A small masked image model, trained from scratch: encoder norm layernorm.
Rows from block 5 of the encoder of a small masked image model, named by matrix and row number. Rows with one number belong to one neuron. Each number is 128 + 24 x the weight over its row's rms, rounded and kept within 0 to 255. All counts start at 0. Numbers have three digits each.
After each neuron's rows are labels from the 100 images, of 14848, where the neuron reaches its highest value: "top examples" is what is common among them. Only what is clearly more common there than usual is listed. The data: aerial photos of the United States (SatlasPretrain).
# fc1: MLP up (encoder.blocks.5.mlp.fc1.weight, 1536x384), inputs 256-383
# fc2: MLP down (encoder.blocks.5.mlp.fc2.weight, 384x1536, transposed), outputs 256-383

fc1.693:053156164107094169126089137156140185152153116091128158099099144147128113123139121170129123149157100134165077114096118092100149150091124155123113140150167120144106124142122124129103146145094128131121109133148142108131158072141129138122085150116140114166077109154178120163157133105145129131109147102101104145150091145136111103124138117108122089149130122101119151126105117103092119136141
fc2.693:148110113145146104115130113091099055095109137098146139116154096172124173155135133113166114123135127137145092137126122172124106113141143132124118106116094163131139118133117148096116169107101134137174177142127125118126136159100149192157114156156092178148170124136133137122184149142128109130147110138139139175114116137105112167149156184156123118114120096123103137114132125115100108148112
top examples: building

fc1.146:144146127110098139115111130112168101143106152138140134144114080153140147117061071129081163129137129115121108146121086144153120149115126152126139134184106086139126140142157149124139129145126145142136131114120125160105130073109136129115126167101109178123108123163152114152119139096113127108157101138146138160128181109135122078131134153112119075102123114138199156124122122146137094120148
fc2.146:129142089133126104119135154161111118091149116086143121123162151082102130163119135134154102101118149096110161153169148140115099099137151123136108122108135116126157172129086118101093146082098145129127146141125114128166107145163150101112094088144122123104129141136110145122144158134135154134156170104123132128089121102119151120147100134123101138123154135136057144130122138133127124142136
top examples: building

fc1.155:104130133145176109113141088174108111110113139124122152135134143124116141123132135113126147114123145156105146078117138063154137125123138119196138110097120148136149170051117110112106127110150113143105128138158111142083140169122130075117098154152164178147129134100124128114157187131106115115117117148122127139100111130110189124155155121104094121113103095148088139142151139113090146107147
fc2.155:090140148101161158180129125090117180130128115131108138113114081106137106137103151104133137110160149099124170126133118135127140145166114185094124165190102110118146082202089132148152121136098107127122105102099132130115172123108105122116136105076115160106077165135142145153096098108112157104140155119111146128123157115176112161139117137104131125126152158136175126127124100134127087129131
top examples: building

fc1.55:108130102118096111133114074118120103092110133140111084150160097113135076148141082122152136148147145125107138148136143159112154121128086152119107087151149139105083135144129107114141161147146101136103138124068117087142118122104093196123116107135100125155149127151170142153135122116154101144106140103156134145144115143130145132123172112176132130124111125124148155140119137119132113093127
fc2.55:141100137110151145098125110146157172108135176122135132129124133096135118153093152113124108126152117104107109145110197091125202141141116105117119129097108147110101144191095119125119127158140149142113060174118130127104151157130085153114126090123089129113085137094084166093123114104132147123115159125111088107128134129099102108111128149164099078146120110115103081158138117133131122121130
top examples: building

fc1.271:114143107104091169123107126124130100164104125188109184128116114127133068166116104106110107118108137148123146095189120168121090090129098093148110137102152114091159137162130122155101139117120112112130153134122074113111123115123134134138145120088120121131156136144138112113136128117115111144128098135119165144120132160139145120144127128108100171125084139108138140145127151119089119151133
fc2.271:144094113148126090094130134136119137159130121111123106107108158140125072122099134106105098098129134125116090149085143079132132167110157158138152158158102141129147100132121130141148095135141153115136127119110129136132110157111116125099111141163159140142056099135158173160107130120137140139126135168089125165132109076170092109148120151112085148106159110123172098160141102142117132148140
top examples: building

fc1.52:165108129110136111106150160110078096150100091115149111132078114156083152158113162126102167115133137152136127148127121142111150137149132161146118118121094140095115083141138138140113112127173114144115156107205125132134103126127155100156131099105128114118145131106170112133130155096105150083159115164078150137080130195075147114153148100121138133102156100136129132146130117137111141108126
fc2.52:113156092125094154126117105153134113151129113067159137134105101168135105133121137146106141122102112121119127135128086141131122104131145153130150096134112109082123123125142118157136097132093150121118163104177134128144173102144172113122111120125131158152106141139134118105120111181159118137128133130149180098133105099133150134079063086100139162098101118144132208117109100126125132155098
top examples: building

fc1.221:104122122140148128102144117147130124116146121122125156125130157154114161136107127109097090121143165123152124153098113115129118142141105108144148138125131133097118095145117133104123104132103158111111108134112123115165155144168130111138147086080130166135121107116154158145149129160115101132153121136125130152164117159113130096148137099115099084110096118146124106114140144131094123126116
fc2.221:156178118094148182166132127119146093119133134142156114108116114169119126137097092116137149094127098123126131107121145130097108104121141166149089138120133128122137154106149156134145126135191117138106151114109128135133124148082109161114116129184117113079146110162113134108105114074157150079135129115134132112094148086132127119109119155145147107107158134128171142140170094155154172184139
top examples: building

fc1.359:131192141139162091099129154167099102084112116119135149103134122130132153117137151127123106081110099116115113097119170138099142157140107118132127124144164147074140125180127105100110148098113103104104135164154137117121110131139126158134079127073134059144160146143095128113121136112119127113132130138118145138126080197114108159134142153115118111131102159088105176131145130144130103126144
fc2.359:107129109136170172165144144139154104126127107152138127090114144128140146137074118141129134149153154145143128168118125072138119145143140157119137139126140088108132084137151160118123091129102159177101153101158126121111149135156076101110107121128111125110075116072128138102113099106153163150108168102114133098163127097127124115131144106075149155117155091140161117144129084142140145090130
top examples: building

fc1.196:127128111120092112117148122138089100122127155148109143122115112091141153113139133120134138180134114115095111147148135144101109127115173143139103122140162154177114183124154179129129130144164102121108124178114138162126120105088106102161155117089153150141109137096144158138103128153118133177138124120159113124120122152149107096085136136146079135110121121113140111119127165101121149141142
fc2.196:171166167114113116122105092102149131158118113093138133154123143113112098149119109150114174121130118136132131085111100151127133117169143150133110114128125154085119173123087081115166089086153120136108131111111127132152107129143046179155140141115125133168156113083161124129112091104156110098127062155149159110158113136107155136093120124145128133084141164132094170118103091126139134118145
top examples: railway

fc1.95:165111106114130120115132147181115121109087120126147113131135129140159153147090152100139172141088163118148108096109108145121158151132128138132122123113138153127109099136159137122093174126159107146118119104110095105116124126171147085169142122128128113167078160165127162151122136101117142108123136114125144117171124144167145095122134122147111175163094117109099133106086148149111100104115
fc2.95:104177146135148112119149138106114119089111162112129127171092143153132133109124104123131070129130145134116218173141145116142108118083154128093118103128095147115152155118173153084126145150132088129162136112103135125144127104151121125148081122136118080128131135147144125117157148126135121122111129109123121145120109121150111106176146132151124129133108097134129139075144142122120124139135
top examples: building

fc1.382:143072103129122168119116145110144116096157090109119132122130119165120133132144128144085122140160076132167143145128085117156134183115127137157154153150098127099148078143110107133132152114143111133112114118102153127163157169100141144136138095087130094128118153141130136162120159160152127127110153140135116107161181139129136104153096115107118096150091145139133081115157158095125106109137
fc2.382:182145132070146120139108109138164119123159143125160147145102097110116136086117132160155076114113123077133162139124167138121125084099155110104140113075133129134151130100137149155145128119181095113163089167129117132138107117151129163125140165114121124123180114113112082163114112099061108125115154154144125137143111128128139145119159126163159113116142132112175138151142131131121148130101
top examples: building

fc1.755:146089088149104136113139149206128120170107101127157123073118114137125122162156120090128152161110118165158124123103133141164096128158137112100097117095124122120097100146152139169148105131122085120089111099102114166114143101101153138122141136163141163119149122103147080138139153139110146107126164136152121147072149125101124119123181091106150055121113099100162154149122106149096131108114
fc2.755:127121111157133130100147116096154155082151162074158126073116138131113122135092118128122149136136124085128093156095113140150134135142150153126142167131167131118140130189125158180114128099105088131114153101108103129122174125107111113123156143139103139122159149113105146112121176169151150121124133148164111141073109082151106103141105179093147169121121173133141109142108091137111136168122
top examples: building

fc1.133:132155118111109135091118071129131103137140136119099141150118139077102156092137100125060193129147116116084156123101129103167126106110140109144161138142144089108139123112128110112101153129124119169129094140186088113131100131115143143113127109126142133129149131125140146105113132162104173158082156146103129144105154160170152133088130107073134114124107172120124136122120117114142134121106
fc2.133:157137173106124123143119172088108119147139130123123127129114156118132141158123072124130176125128156116128138126112115157097124119089128126114100165125130140131095116134142091110151119108117185123090171105114127122117101145125153160143123172141142115152155120126130132132129112139151090103119094120136116099147144098136151150144121126160122128161146142123116099151132122125113148145101
top examples: railway

fc1.540:137131139150130102120103109126106095142121151119144128135148157126133138161120113181134125096093123136145110138165126145143098105094104132115130103125128161109116120157098144117133128145120129110099125118091164101106087142135139119057122093117147128091138137123153133150134176112127160119151144127121128109109177112118070153133101156085143116145100116156138112152074161115141091129116
fc2.540:172095104154119124140132099096121165110130143134108134131102146113134148094141199122170097147158152158104092122126163109133161135091138056138087107123123076142124137115152143098095148130165166176130140162107138134108143115161123108128126160117136164186150148181104109158091103103148140146151166120107114118117126095134129116131094132130138132112106175130168126116152159122109107144137
top examples: building

fc1.668:137121129090122167113168143142092155105126127153125151176109105131145128116143066126107154156103155104135102109171124164103122129151098067139147146113146100162143106143142157134122103103133144138128114127121126129118116104114119143142171126179147133124147106163156146152182130166115109185104109090142116113111150101130142143150121166119143111110168135104148104119116132076131151108128
fc2.668:127100158105159120125116173113159131120126140115121115126135131124129061157127125134105150090149124100102138096147095123159158112164112125108113122115094084151105144112124122117141133144150123128101145132108125129118106156135064132154103111128107093097128126138147139123115139084141165078108124161113151126147169154100090107121079131108134086132122165141148126109118088133131109115153
top examples: building

fc1.232:137126124145127129130138134118088104148166163124089123110125112109128092147156152132068152152132129118154141087134148175113098109078090131097114053155097141064123139117121104108132169148144135118126161119101073134175080141105106160174164119129151146146136101144160160133135115132138166130128153136153100124135143097150148137126146127091135130115098120137139128133128133130125121131141
fc2.232:134115144111141169125122144134130091097128194138116127147110163138141170157110054102140085140136142106120142173149144084162111144137155130125156115129089127135109138151121168138132136147137137128095094123129129134110155091145092124137145140087114141088084139108121134125170140105137085143148111120106125099137127157132133120049119141175103155106160105114157110126133134143160113141137
top examples: building