{
  "train_examples": 203450,
  "method": "mae",
  "mask_ratio": 0.75,
  "encoder_norm_position": "pre",
  "encoder_parallel_block": false,
  "encoder_patch_size": [4, 4],
  "decoder_layers": 2,
  "init": "torch_default",
  "nesterov": true,
  "steps": 12900,
  "batch_size": 384,
  "lr_schedule": "cosine",
  "adamw_weight_decay_other_params": 0.01
}
Rows from block 5 of the encoder of a small masked image model, named by matrix and row number. Rows with one number belong to one neuron. Each number is 128 + 24 x the weight over its row's rms, rounded and kept within 0 to 255. All counts start at 0. Numbers have three digits each.
After each neuron's rows are labels from the 100 images, of 14848, where the neuron reaches its highest value: "strongest on" is what is common among them. Only what is clearly more common there than usual is listed. The data: aerial photos of the United States (SatlasPretrain). In brackets: how many of the 100, against the usual share in percent.
# fc1: MLP up (encoder.blocks.5.mlp.fc1.weight, 1536x384), inputs 128-255
# fc2: MLP down (encoder.blocks.5.mlp.fc2.weight, 384x1536, transposed), outputs 128-255

fc1.25:134139136079103100123149136124131132103147157160145131121133139122106108080149142155144160167118108132167069120128107093129109140152100118159152098120132127130158142166093183148156123135135166128138098144116120137106132090130125097091107152162165122097151142168144101132140127128118126132140133167109156111165126147121116162123132070125166126140117083159120081126122111105136137054103
fc2.25:133121145131166120105187140115132142161123116086132127079112147093128112116179181085157136120124117089078088138100118134173122153117113140139139109095116126128118117090121135106122093136152150109139173126115171122141128124109128114095126124147115069126128102119200159107096149136138144154130152176151128152138161127096108091130158138148079123149137145096109116077088127149162133129145
strongest on: crop field (37 vs 9)

fc1.746:113122169160133125125114089140152118128147100158167095124120225183122113151121149133112116148146157157128100114119134129145128137086123131129139131172125054131124127149129104106115143116158175186142150112119113115147084071121140097128116073168102141172134152147168124173085122125118076150117082120081135143133145139123101138129144083137137177118143158119108129130136153109103110096130
fc2.746:138101127123125118119166119158150181121175156111106172095102139115103129078118102109087145110149124100074155133127125113125110162151154154117135149094113197162090136139131124149077087143156112097109092142121134148099120115102083126147161144128164089107101103106159150124167096147148193138143145132093160120120144122183130153086133134153154118137119124115141146144107084124139140157111
strongest on: crop field (31 vs 9)

fc1.377:133139164112167141129083117131108135125157125099143140068126120099106102103093149109129127111140140128078125094110166122133129122092129140093115048162170105212131118067137169114097114135129097157137147119127093159147135112117127117139137147116138140115115109163112138122108101102110099117130136102144149181118124095092122097153118126160148116152140153119097101105102130114172113140143
fc2.377:126134097147097118085154139120142159081143133141103122074088130096193157149122125113082121124086132111118118106141156104176162120130111128124111178100097150110142127154128142099147154121133137164139140110131103129161122109179126125084165101196154081116119094123135145130106132131101131117122124100094090136085121118141139168145100139140122141122132113140106167142114102133115143109101
strongest on: crop field (26 vs 9)

fc1.104:139148179136142100099100119187151143121106091143111108067152125108101118109199164120124115144114107125109125115146128174152149119099115132126140117159092124128140143112132124112117145109164096112136105169102114131116095135161098139121152146141105174123113126126089172125142157146146146131139105131107106150091136116164134144163114127121121161133151108137139147099088123142128152096119
fc2.104:132155134140135153160116133125138131129171158132101169101129192143148141169181076103125136110155118101175111136138111091160142127139102126165126158119193086146089120128134133171132116147122118160140149149135128112125132132116119151115093147111117109134150172103116123156142151153105117140132093125119115144152150143137142177128108141138131123133077093113120143157146123110109135119118
strongest on: crop field (26 vs 9)

fc1.216:107166154191141142138121087171103138128124135140119130108092163111146119133142140106099144126143122143145121112181069176143148164094136133136125132175149113145133102111144139164121148095126131104139150144120138143084118155092098140138114108116155143092109086110141124138131134144088151131114148143138113133134152099121136135131131098135156132097124114124127095144146092091139076144116
fc2.216:098131116123138149128087121148141118114100121145117129117159092179108153138159106099110137172130108090127092113147172132126131093132144168155160109124107117081110151118120118089114185092129152116105148130150150145148120111176120116081136105131082106094155144128119101144122149121106136144151106163116122105097149144129097148177125119087136102176109116122088136143111100099122179113127
strongest on: crop field (45 vs 9)

fc1.399:129122162083142124079082154085125149129144117126139159131111132091171135124141135128102167171138120137109094080116136117127072110126137119169137128185140141121145096112092134147146137142142129168105111126109117142100157141197170173137119080092108138169134117124134153144099143109086136108123097137132125168119170134116160109141156175122142097142153162097117108108143112101156114170175
fc2.399:156149092129157126113173135171110141112121100094103119127053079139161187124172129118114144097130124112138120138155142120141144112113108146133137153112163149161073170118130144094124120093130160125108139117137109137165108104104150129097130157177084112115102137110141129154165102108144120104122123087136120123135086140138144123101132163172121134124117128139135171111129100114130107147133
strongest on: crop field (26 vs 9)

fc1.177:130127148073156142160152166125106105082106115185122131107118154109129132132141169181148163135097128154142112120122170160126125132165141128125105115127154127131120150161094170105109125120150143163133192151093090101119139127141138121125111100139113157098118129143123125115125113110149187157121127103133103162178115123119134143078084135157150115166089136126151131142140094161110137104133
fc2.177:095121168136177155115159133095129146096116128103165135160168154102163101094097150072171134146118150113098146157094117127133112110124101160122149086110090130135116136096128124105146111153123094137161135114134148128161125157110123145136127132130142119141150151141131118142110084117106138158118111132144174122138170147122101100108095118125143115100116145112110092103117150134143150090123
strongest on: crop field (41 vs 9)

fc1.143:120113144120118107090144121111139165135140147134141155108093131118153096077112126128146126103119081116142148134111148125095128116149115120134134115173113154123135120113148164125186164082104112115145139111071153183138091105120136118125155104132115152099125135129128149128124157127156087135136100111147138122137105107115129108115132124169135093185090120150163147132134098114179114118101
fc2.143:147111148136166142150138127102154113150152128115083179108102143093172132175120095074110132118094144118121092121128127119164116165140113135121130128118067121123148169113121130148107143142125129124089122102126120114144130119150132134169107140111119162153143127098116091128166141146166136146071085125137103144114155126144123134172117140092151144135158140158058115122105110118080078098156
strongest on: building (98 vs 42)

fc1.367:167134136129208129120139150148154137191134124107135132107121114087066095142115115114130141138137163160133136148111099118144137085093081146094119127066130138120181100139161093115099122102123119167137129156148087122127173126109109115141150120123110145136143097139106120134153127137124105128131147095129083138159134089108121097130138108144076166151106163132089155107113120118134097136112
fc2.367:094110155146131130152104124150138145152165094116141095091179111069121150072132129179103126098127119182133131185123150132087135169095125143147134161154146122131112097114124137135081108119158145081154098116131165135080138104157142151125100128117147193126129153115131099092118111141148109141130165133123117141119125120150095115141129089144142132134114118147110096120136135125154096137100
strongest on: building (89 vs 42)

fc1.571:116139100153144112162167108149111186150136134144138135157118100120125104121090151150145124156133150201094122153128147146156118144155097122136129165130118121136127071105150138176137151117108093082131191104093128153140154126185102144121112126140183132138124095108114107071120115119115169105141125166133135113156149115120096191147144159142138082108113176141127132117153101156121141147096
fc2.571:113118101144117125090117120101170134109135121177085117139146105060091165126092100127094125149139114169199131154166094141161109079130118113153125079131109153114148179116126129107138145132147151134162123128111096150162129142134123121087110154130162137125100142091135163120138083144171120120121116145139152094089107170100110151128105109089127154109068126153105157135166144151104195121149
strongest on: crop field (25 vs 9)

fc1.390:128106147094127124140117133114156141130117147119105142122137106124128106120136160153126115121141108093143127116133121178144146159161135090091180120183117155123116106136190161107174116144119143119136086205153139130123137104132140129135105153110121137133104087137114120127118144139119144104106122160142131110134123186122086164092146142139123159136169127143121123156124176117137146121131
fc2.390:141165109121121133153105119135151101103155147146163120110118096113116137122217154073105123094146127147082100142131134090160176145099118154117167140125134101148148131134126144123134159144160107119118157146124132119096124152149129125116144109119114135139119098119112126145157103122112151127139136131196125099142116084146127089173140180070167140128086108123113092094152108133121092113167
strongest on: crop field (28 vs 9)

fc1.16:095121183180091110146098130133151135133098065085144082129108127115065115129081096143124129122131135119139146139178126151107165147114133134115124198122078101126086122118143142110122090158109084129120095123118110152131103110138100121142092123092134156140134133138106099152121159164151152086094143173139140088094141093082140129124146162101096116143127145108143129143097127170150147140157
fc2.16:134110143138110142168151118144106123098150192166118143143174147171153142142147122136128143141106138161097135158115111115122140054129144107128124106137114154129152096165134114132141183114123146169124159157122120083132136120145162104148149155132083120149137161149099157128120121107145103130138113114144120174143137118120113163163164106126134144100161158111133141136105145146109124087137
strongest on: building (71 vs 42)

fc1.317:123152119128143127153081138074117113192132130132113139158125139141144101145153162134114133161154122095118113105162174156124131097122104146140102097165151159176123112089117148107146126147092138129112089126109131112150086121141126123130129162127132147158148078179101164142106104126144097116160145135118116155173112117108163163133147141130073145115137145137146106093142135104124162160129
fc2.317:135175136134137120109151120125151141105134128105136080101078106109156218125143095088120124089128139137142101123141121106089171164113165091138142153124127108168090118099124138170103098145141130116127156088122096104158120106136103151076132103160049136144112139129070088120143110109106117105129140100128104136108136122156138150132136159183158148143106109102101124094103080133158141099148
strongest on: crop field (26 vs 9)

fc1.542:091137159108116167157152162102148112112111181120102117138128175110131158176096122122146162125124110127158108100133164153143129099099119118137138105123165128120116124149081141141120086166143143175164170149132124133155179089121115128099121142145134118131153113180138153109130173114132122156134129147137152176162048143105137159148158125095106181100155113136133170110114092128107120080068
fc2.542:081126121110122138104149122102123123148118089081170125095130154120108095134103203126135125165134130107129095124120112134134181093109143138159122082074116106121106129123130115091111089126119134104117195123126113116177129127151105166137131113097154143160133143132083140118125138119133111155146110156121080143152112148059121119136115121177131137129105144158162093168113143127130193124128
strongest on: crop field (32 vs 9)

fc1.592:132144115130126152095162100129095154125107140119087061118161097157108122126152137112153103131138128129164074135128139127069119137061154143135107141131159104152148147125125144155132127131099122092117164133132115104125121145151067109115095107147129108112158110094098119132124133137146122126148117186128133134102122148165179168095115159163156105125107143129116130112121108078144091081125
fc2.592:136170138111145128132071134094198161133134129038120111094113138149108095135095138139148119137113123096094133152103152159101130101127118120117126130139119152115123121116117142106096102089145123174138103153131132121117131176149098099144139093123141147112129160132146137085128091135109119132113112142106124153103163073108128130109111168140139140089084139140116134091119105124126144117148
strongest on: crop field (55 vs 9)

fc1.237:087105125109158131139112116149143139162136175140174122140101144149143133098154123126111141117149108069120120144118151124128116154196113131150099166150111109152131095148127097170158138123112167103101146115090130152120110114087154128145114091094103158174116136139136124178130117155157136131120137148145106080144148109128093114125105142116132112124162109128139139120130134076132100140148
fc2.237:144155130142137128149137143148092107143142118128140185155101112063160138166187137126135133161161138137137110134139094147096155135097097136110139091137155148114102158123122119130088106104176116154122090085130112087146122140129157124129139151135084146109131106109087110086120154131094136097127157152106131163105147156154147149096113094095133144130116119119153089135097153153120173114119
strongest on: building (84 vs 42)

fc1.196:118154131129127101136140131120139140140105130138075134125161086191144072140156144108164122145098130113133121140131116108122124122145139146147160145130086115144164106161111166136119117106114119152144131103139153137111160207114120138142127101100148133132105056099101134143132085110085129104117174119162098118151147135140106149123129155132142138147092121119125135118124113103174129082147
fc2.196:128160126119149116130134121119139096134080080133130145094141120177129149148114132093095119159172126140091101143156136066099111129130143112105136156135156163135117126110121140121116116135149136119125152114124143095108134146107152138144157152143124152142131097113064059127080090136124105141169150161130155161143184108113110147127097134135112139127106132157130143136119185130093106118152
strongest on: railway (26 vs 2.8)

fc1.24:143124112156124090136122140125116139102149143136124110123107115116150132099149095120101098142143090146101074092113095178128163121123094123098106139173149086140144124138118113140137144121111131099116118161119117068097152131084149125107111135094172096126108144130143134122131136111070178124164151133139167110144167067157144153132169150126142131154133150126150104141127123118096084130161
fc2.24:127165111137127121108133138163149096133139138107114114098129126121115150185139113115131124142096126072157154183166136116142124123161134141135176136126145097107127122130135120132151149119127109127103122131138191136130119129109106115116142146166106083095144148146086076157109176104140090137119135171185129082101132160142106119156113118063113124157140102149126119154187107121132196113119
strongest on: crop field (30 vs 9)

fc1.133:098158191140151089123137156161133066155110106133128150106147118155073121133128141117126158098146116141162172124073096130098142111112109108145123167169076117133136175121059133127154153111149130071114138139130116147104106135114101162135124166121129168092122107141125142068116143137122114160108120168124127163104154157095139149144126188110144113174159161118164133131142097107181121100138
fc2.133:115111131137133114139153137094114127107095134136183136139106147187148123133104095070137128115108120088149087079134146076126140126145106119114139185083177053135129153115136132135137151170142161140140165113130132121102119107124098135138113157161119161124113136123131101121084162147179132131131131121144123122114121192146139095129082134126112133112148141129073109187110133125124091160153
strongest on: railway (28 vs 2.8)