A small masked image model, trained from scratch.
Training: 12900 steps, batches of 384.
Data: trained on aerial photos of the United States (SatlasPretrain), 203450 training examples, 24.3 epochs.
Rows from block 2 of the encoder of a small masked image model, named by matrix and row number. Rows with one number belong to one neuron. Each number is 200 + 30 x the weight over its row's rms, rounded and kept within 0 to 999. All counts start at 0. After the name is the row's rms in percent of the matrix's.
After each neuron's rows are labels from the 100 images, of 14848, where the neuron reaches its highest value: "top examples" is what is common among them; "patch colour" is the nearest of a few named colours to the mean colour under the peak. Only what is clearly more common there than usual is listed. The data: aerial photos of the United States (SatlasPretrain).
# fc1: MLP up (encoder.blocks.2.mlp.fc1.weight, 1536x384), inputs 96-191
# fc2: MLP down (encoder.blocks.2.mlp.fc2.weight, 384x1536, transposed), outputs 96-191

fc1.79,070,200,239,198,168,172,182,246,193,209,210,249,192,199,187,262,196,177,203,204,199,127,182,237,267,205,196,250,196,198,178,170,245,146,220,159,154,163,206,193,219,224,171,205,185,179,240,182,207,198,190,188,201,265,171,183,220,187,185,213,232,198,183,181,218,196,203,206,253,171,166,151,213,220,202,142,233,245,182,134,164,175,195,181,195,177,182,184,221,167,237,224,159,218,218,202,227
fc2.79,077,195,182,266,200,178,211,224,218,191,207,216,124,208,229,145,238,147,183,183,195,190,193,180,261,189,171,197,192,211,228,186,195,186,207,244,170,237,180,188,239,177,177,188,186,238,191,184,226,283,211,198,164,202,201,91,166,204,192,259,173,244,204,180,170,205,253,184,195,231,224,209,203,196,184,223,145,146,220,178,210,179,186,159,202,157,203,191,218,179,176,182,244,190,250,202,234
top examples: crop field
patch colour: pink

fc1.43,126,300,198,229,218,239,184,271,192,226,261,167,214,200,173,206,258,186,153,247,202,249,101,190,189,203,196,201,212,203,177,196,199,174,201,192,210,197,198,221,192,190,201,262,211,145,229,192,241,187,137,184,160,203,239,181,235,189,180,151,248,202,201,192,186,182,215,142,212,206,189,232,199,185,226,290,159,236,186,200,158,166,218,218,220,224,181,222,121,208,187,254,182,217,181,190,202
fc2.43,132,215,201,201,197,187,198,179,119,179,207,234,189,228,244,237,245,179,193,189,216,172,212,202,201,246,232,203,178,199,254,208,196,209,265,248,131,164,196,202,208,153,162,212,170,207,178,255,164,169,184,162,280,225,195,156,241,234,211,224,133,187,188,183,194,155,198,263,253,138,200,194,181,212,195,155,214,175,171,198,198,158,161,179,205,215,182,216,224,204,184,189,224,207,243,194,170
top examples: crop field
patch colour: black

fc1.425,038,170,208,258,172,187,201,220,147,222,202,167,216,159,233,159,228,214,150,212,229,227,203,199,142,217,209,200,206,191,177,196,238,197,215,176,249,247,180,199,160,184,246,250,227,196,181,198,250,191,202,167,171,171,253,195,219,199,234,162,293,221,117,262,181,178,166,210,223,247,171,201,197,243,210,188,162,154,195,280,218,222,196,225,188,180,232,215,179,288,183,213,192,188,182,171,220
fc2.425,037,191,152,203,162,199,204,177,228,275,173,192,153,236,225,172,176,186,221,189,213,177,197,208,192,185,200,211,241,188,183,210,188,173,247,163,157,263,215,202,144,204,215,218,221,186,198,226,209,248,158,181,146,181,180,192,251,128,235,234,163,180,229,216,169,183,205,246,144,181,177,165,209,152,196,253,178,174,187,162,176,203,185,239,204,235,147,235,209,217,195,199,166,152,196,210,237
top examples: crop field
patch colour: black

fc1.249,101,108,194,166,210,214,222,218,195,204,183,209,200,218,226,274,153,167,231,171,195,220,185,185,218,204,187,226,261,213,191,169,178,205,197,204,198,220,217,176,210,203,214,210,221,213,195,244,245,207,158,242,211,198,181,181,239,173,209,188,191,157,200,219,213,167,240,162,178,204,205,244,160,207,228,206,201,169,212,194,226,197,205,215,175,206,218,219,207,231,200,136,251,206,214,217,193
fc2.249,107,260,202,138,211,212,198,176,236,202,174,214,188,253,197,215,147,165,198,195,156,182,138,205,188,162,184,219,223,224,244,178,212,196,196,218,220,200,190,204,177,168,182,194,225,170,167,188,176,231,183,204,150,184,226,151,222,226,280,213,192,170,250,192,211,235,192,216,222,214,222,216,189,205,174,232,225,146,231,149,207,182,180,240,198,205,228,180,172,245,239,170,177,172,202,204,213
top examples: crop field
patch colour: grey

fc1.459,099,177,214,220,235,201,213,288,152,185,237,193,115,268,134,192,209,174,204,158,226,148,135,177,241,241,219,239,216,186,161,180,255,251,184,167,200,236,207,135,244,207,214,247,206,148,219,216,200,134,209,192,195,174,203,150,162,192,179,170,236,216,136,204,228,250,174,286,236,204,150,176,201,169,218,191,110,216,213,213,224,166,220,199,178,229,152,201,202,241,233,206,159,201,199,219,203
fc2.459,088,212,187,191,237,154,216,190,188,230,210,209,145,228,149,221,183,189,264,238,224,175,180,254,194,200,223,175,176,158,218,171,178,172,177,176,208,167,172,207,191,288,239,216,264,142,165,237,179,190,235,249,192,254,185,208,178,199,188,206,210,225,199,246,196,172,162,195,222,196,180,171,208,162,184,195,130,225,235,234,242,214,193,198,210,209,177,218,181,221,215,203,229,221,199,161,163
top examples: crop field
patch colour: black

fc1.182,064,164,205,202,212,256,237,187,237,197,225,207,229,150,183,204,202,215,192,190,164,275,234,145,228,194,198,228,230,133,193,263,190,201,171,180,224,232,192,207,228,185,196,180,209,240,175,165,255,162,242,154,198,212,220,186,177,246,231,188,188,223,210,246,182,171,217,170,168,172,185,168,223,198,182,214,160,117,201,211,201,281,188,225,191,159,197,159,213,208,183,228,202,178,179,221,142
fc2.182,079,197,189,237,222,127,194,183,195,192,154,195,181,155,225,196,216,197,209,199,215,131,209,131,121,221,243,194,187,180,174,186,182,193,183,207,165,141,224,201,189,201,215,216,186,185,207,205,180,198,192,194,240,220,205,178,202,196,141,179,213,180,205,201,220,220,215,221,213,161,217,171,197,252,241,215,175,230,188,204,205,188,194,138,159,259,197,220,213,201,230,181,184,223,184,222,166
top examples: building
patch colour: grey

fc1.663,033,257,248,204,216,220,148,201,234,236,214,227,210,170,202,221,189,206,156,222,161,197,124,203,138,269,228,194,169,247,221,175,195,197,202,167,175,177,233,245,185,175,174,185,240,203,259,156,265,218,198,100,194,231,216,213,203,211,220,220,187,215,197,226,232,177,203,228,164,201,213,206,205,144,177,234,216,203,188,197,153,147,189,223,222,197,230,224,185,202,191,235,131,207,180,192,183
fc2.663,036,189,195,250,174,171,197,188,231,154,164,186,183,192,180,180,175,151,222,168,216,198,289,187,240,215,215,158,225,255,206,204,202,190,237,249,206,175,182,212,149,214,265,191,210,196,179,225,234,167,155,180,292,150,188,239,267,226,231,263,172,223,218,216,157,215,197,170,191,166,160,211,227,166,212,167,211,175,243,137,196,229,202,176,169,216,114,208,212,195,149,199,158,217,188,255,212
top examples: crop field
patch colour: grey

fc1.336,112,215,224,163,248,218,220,215,180,203,192,194,219,245,206,246,170,214,169,196,231,188,175,214,205,147,241,238,236,182,214,228,181,253,162,210,241,121,164,167,194,210,202,216,172,117,236,237,200,122,148,219,170,286,178,220,213,201,243,184,245,204,197,205,219,196,194,230,209,190,235,228,188,244,200,156,154,155,247,193,225,72,251,181,219,194,194,165,193,206,233,160,220,214,232,195,213
fc2.336,148,127,159,252,191,170,151,164,179,206,201,205,234,191,270,220,196,226,235,209,174,147,168,165,142,186,244,186,205,157,181,226,171,191,189,164,235,176,226,212,245,167,226,214,230,223,200,223,193,186,246,175,203,218,187,270,257,250,193,160,195,176,219,193,189,194,166,151,184,197,202,206,194,169,222,159,145,194,231,178,196,209,171,210,239,180,218,215,173,213,211,195,230,183,191,200,208
top examples: crop field
patch colour: grey

fc1.340,070,188,218,224,233,225,162,241,149,214,194,194,205,171,228,184,254,206,190,213,229,206,182,202,173,192,217,169,208,200,163,186,210,236,205,175,250,211,178,218,161,134,252,201,173,208,222,194,233,170,197,168,179,169,217,183,246,153,251,215,264,150,122,288,172,163,229,159,229,240,185,189,200,214,222,186,174,204,216,272,207,189,225,206,203,189,221,231,155,231,207,237,219,183,232,202,207
fc2.340,082,193,178,216,195,201,240,142,125,221,139,201,175,239,249,173,133,151,218,160,239,199,221,200,126,227,215,242,220,199,230,211,155,175,220,214,178,228,232,191,161,182,189,254,176,159,212,233,199,259,189,201,114,192,174,165,233,198,223,284,215,175,228,200,135,199,170,203,156,203,176,193,207,195,188,219,188,174,191,209,214,190,163,211,234,192,157,201,241,201,245,158,194,165,157,211,207
top examples: crop field
patch colour: black

fc1.454,063,181,201,193,240,171,194,188,240,183,157,190,209,197,180,180,193,168,213,241,219,224,179,235,159,153,214,248,215,188,193,224,180,199,136,180,158,186,201,183,205,214,228,202,235,204,266,180,218,278,228,171,168,178,171,207,244,202,170,194,162,183,206,207,234,176,210,163,229,177,230,210,217,221,132,174,230,198,202,159,160,204,172,150,216,214,213,220,172,166,140,159,216,209,235,162,229
fc2.454,069,207,185,155,166,236,248,226,193,201,243,197,192,254,210,210,190,226,206,219,196,210,226,205,217,196,156,146,193,184,156,170,210,173,227,221,209,221,182,184,182,227,191,208,215,204,132,211,199,175,151,200,190,236,194,146,182,182,194,210,232,238,215,202,241,184,175,215,189,216,249,203,205,180,206,232,156,189,173,171,192,163,216,229,184,176,264,188,204,218,200,198,166,208,156,202,175
top examples: building
patch colour: grey